{"encoder_activation": "relu", "encoder_rnn_width": 192, "encoder_rnn_residual": true, "decoder_qk_norm": true, "eps": 1e-08, "precondition_frequency": 20, "max_steps": 800, "lr_schedule": "wsd", "decay_fraction": 0.4, "weight_decay": 0.4}
Rows from block 3 of the audio encoder of a small encoder-decoder audio transcriber, named by matrix and row number. Each number is 500 + 25 x the weight over its row's rms, rounded and kept within 0 to 999. All counts start at 0. Numbers have three digits each.
After each channel's rows are labels from the 100 clips, of 14976, where the channel reaches its highest value: "loudest band" is the band of the loudest frequency at the time of the peak; "strongest on" is what is common among them. Only what is clearly more common there than usual is listed. The data: read English sentences (LibriTTS-R).
# conv: width-3 conv (encoder.blocks.3.conv.weight, 192x192x3, each kernel summed), inputs 96-191

conv.27:532543528487509488498466497499502485439527478517508526461507497487457466479479491501533520476546474529541444494534490498525506500507486490521455544514478469452540505517503520495459476500513542489544460501510523448502486522493548488495487522490508480483499438509499509520506482532491533472
loudest band: 4000 to 8000 Hz
strongest on: voice: female

conv.83:485534518493510520469476495461500541493493509485528557482497552486500481533452497462514496459511504500528483499504427513476487493498527491501513489507505521489474517495454514523508455503479505510535533512470509493520472505488522540508501491467505505529527441471515527483478514495469509456
loudest band: 4000 to 8000 Hz
strongest on: the word "said"

conv.104:479496474486503477515481482516509530513520508514556517509547493513489536471523505521476524553487549470509500492502471488503510454513518488514491490549532492517441528460488457501490502499472501483479494495471470472512487551485451468475458489482538515495546491505498497523510489504490510494
loudest band: 250 to 500 Hz
strongest on: the word "we"

conv.190:499504533521465500471517503453506500477489553492503478528547476539524472509513496494450486492514484464542499539479453470494481465537495479475484477459498475514475510516480486496479478513533518474470462497548498513529477530515530478481493497531500476486509512489492521488497485516476518487
loudest band: 500 to 1000 Hz
strongest on: voice: female

conv.150:477533515503512524514503491530486562503495486472492513500481522468499495540548480476476513477486489510475470462476493537498439527485455514484509472459523522482480524497509476502515527508497498499511471452482495484499469475522473527507494461439480507479554516470521490528520535505531475484
loudest band: 500 to 1000 Hz
strongest on: the word "what"

conv.181:516528520501517495529472497490522524435529495493504503547519504492498525518521504489524491496535488524485513533488494486475481478453531499537501534454538515513461498485494552537526516521503489470476536475489532567518489529517498487504479509498491491471498499483495473509467502458486532518
loudest band: 250 to 500 Hz
strongest on: the word "which"

conv.68:474539505507488469521499492516497498497483536481515528468485615522515478473503526480501559492463536522492503491501511484472466497478515498496490487501461512499541526528529523523514466519527484507521534517527506478496489534509506530498483497509471481558516424470466487515510508515517463516
loudest band: 4000 to 8000 Hz
strongest on: voice: female; the word "was"

conv.43:480484503464526518517496518506557468511497546547465512485480424501508497484488482460492522509500492509527461496519479498492500521484512491483478457505495485493552542524517510498473490529488476494508520506501472545473489507476528478525518529528511464487481486464526530516500505497502446525
loudest band: 4000 to 8000 Hz
strongest on: the word "was"

conv.124:530503496494464471533476541481488482482494539463476468505517505496473506459453517480525500490513447530515525537515520496473468509509492511494509530529474479496498527469502512495459491509510495494513494519509547472449467467477471470500505507464547495520480506477487476460526529540479483515
loudest band: 250 to 500 Hz
strongest on: voice: female

conv.145:519540525509482541437501528487513481480507526461508523507494503547482515530494427521491498482477512482533519517479499501473511502493481515504496472501477475511463519511533457477497467506529466420477494508483530471537475475532494479492489525528518492484473530509493538481493485527466519467
loudest band: 500 to 1000 Hz
strongest on: voice: female

conv.153:468516543509521473520498442455468486504516483529464509546489478551505502498474491495503503523513470491528512500539499498506482529488536516483517511511520481499428511512472505528491505502512532448488555453468525443533515532511453514471514514544524511519554503511511488516505499482517488557
loudest band: 500 to 1000 Hz
strongest on: the word "and"

conv.123:498481500513528514509517500494503464506494534486492545517490494482496492502485489469505498509525464545469466536484455473480503532494502509507515488506504495478510532496478492462522473468518500481546498471545492532461493477455458467461504529457444470472485502486508526510480553476433447498
loudest band: 500 to 1000 Hz
strongest on: the word "i"

conv.4:465516490510522491567536500494486483481505494490519514507501499538510481464514522512478545466560518510522480498510469541502539486515457528514516462497479498485513531475498491504512515503485484475468516475523487521490513512478504504480495534512484512487506484485503468465470491518471556522
loudest band: 250 to 500 Hz
strongest on: the word "be"

conv.174:488495483536472521502494520490471472501472499489494464524464477539512510529497474531521499493480512491459531490452531489479483483486470533480478547504505489529520510514485499445520500475513510503515467461541522498481498486500476519557477498471505507496545502516497490510523516496484538541
loudest band: 250 to 500 Hz
strongest on: voice: female

conv.135:496525521504485523463532466500517534529530502491519497540540482488496501551521458505471508481528521489544531460479524525488503557489490519512530510509526517465537490505500517522497512461456507500499485502511492523478453450476503526505468514515518503513499495518507498515543545517472466497
loudest band: 250 to 500 Hz
strongest on: the word "she"

conv.52:497518487497491501481520499479508529511530528584523507510518520458493490500477511482523466462514493511520464510479507498493512489497460492491494496460457523515481471557517456547481491501509487495494519486512523505483490471520493476528505525511502481501506498493465514489484464479445509503
loudest band: 4000 to 8000 Hz
strongest on: the word "was"

conv.191:498515521547507502475496507527506494515503486523465485522487488535489487471541521534485483568528480488520485487489477475481484463457502515479565469506512491494482502462465489530499503522529570449502484502468521481516520508523513495493526534493447532499522536518502506517485460478443485509
loudest band: 500 to 1000 Hz
strongest on: voice: female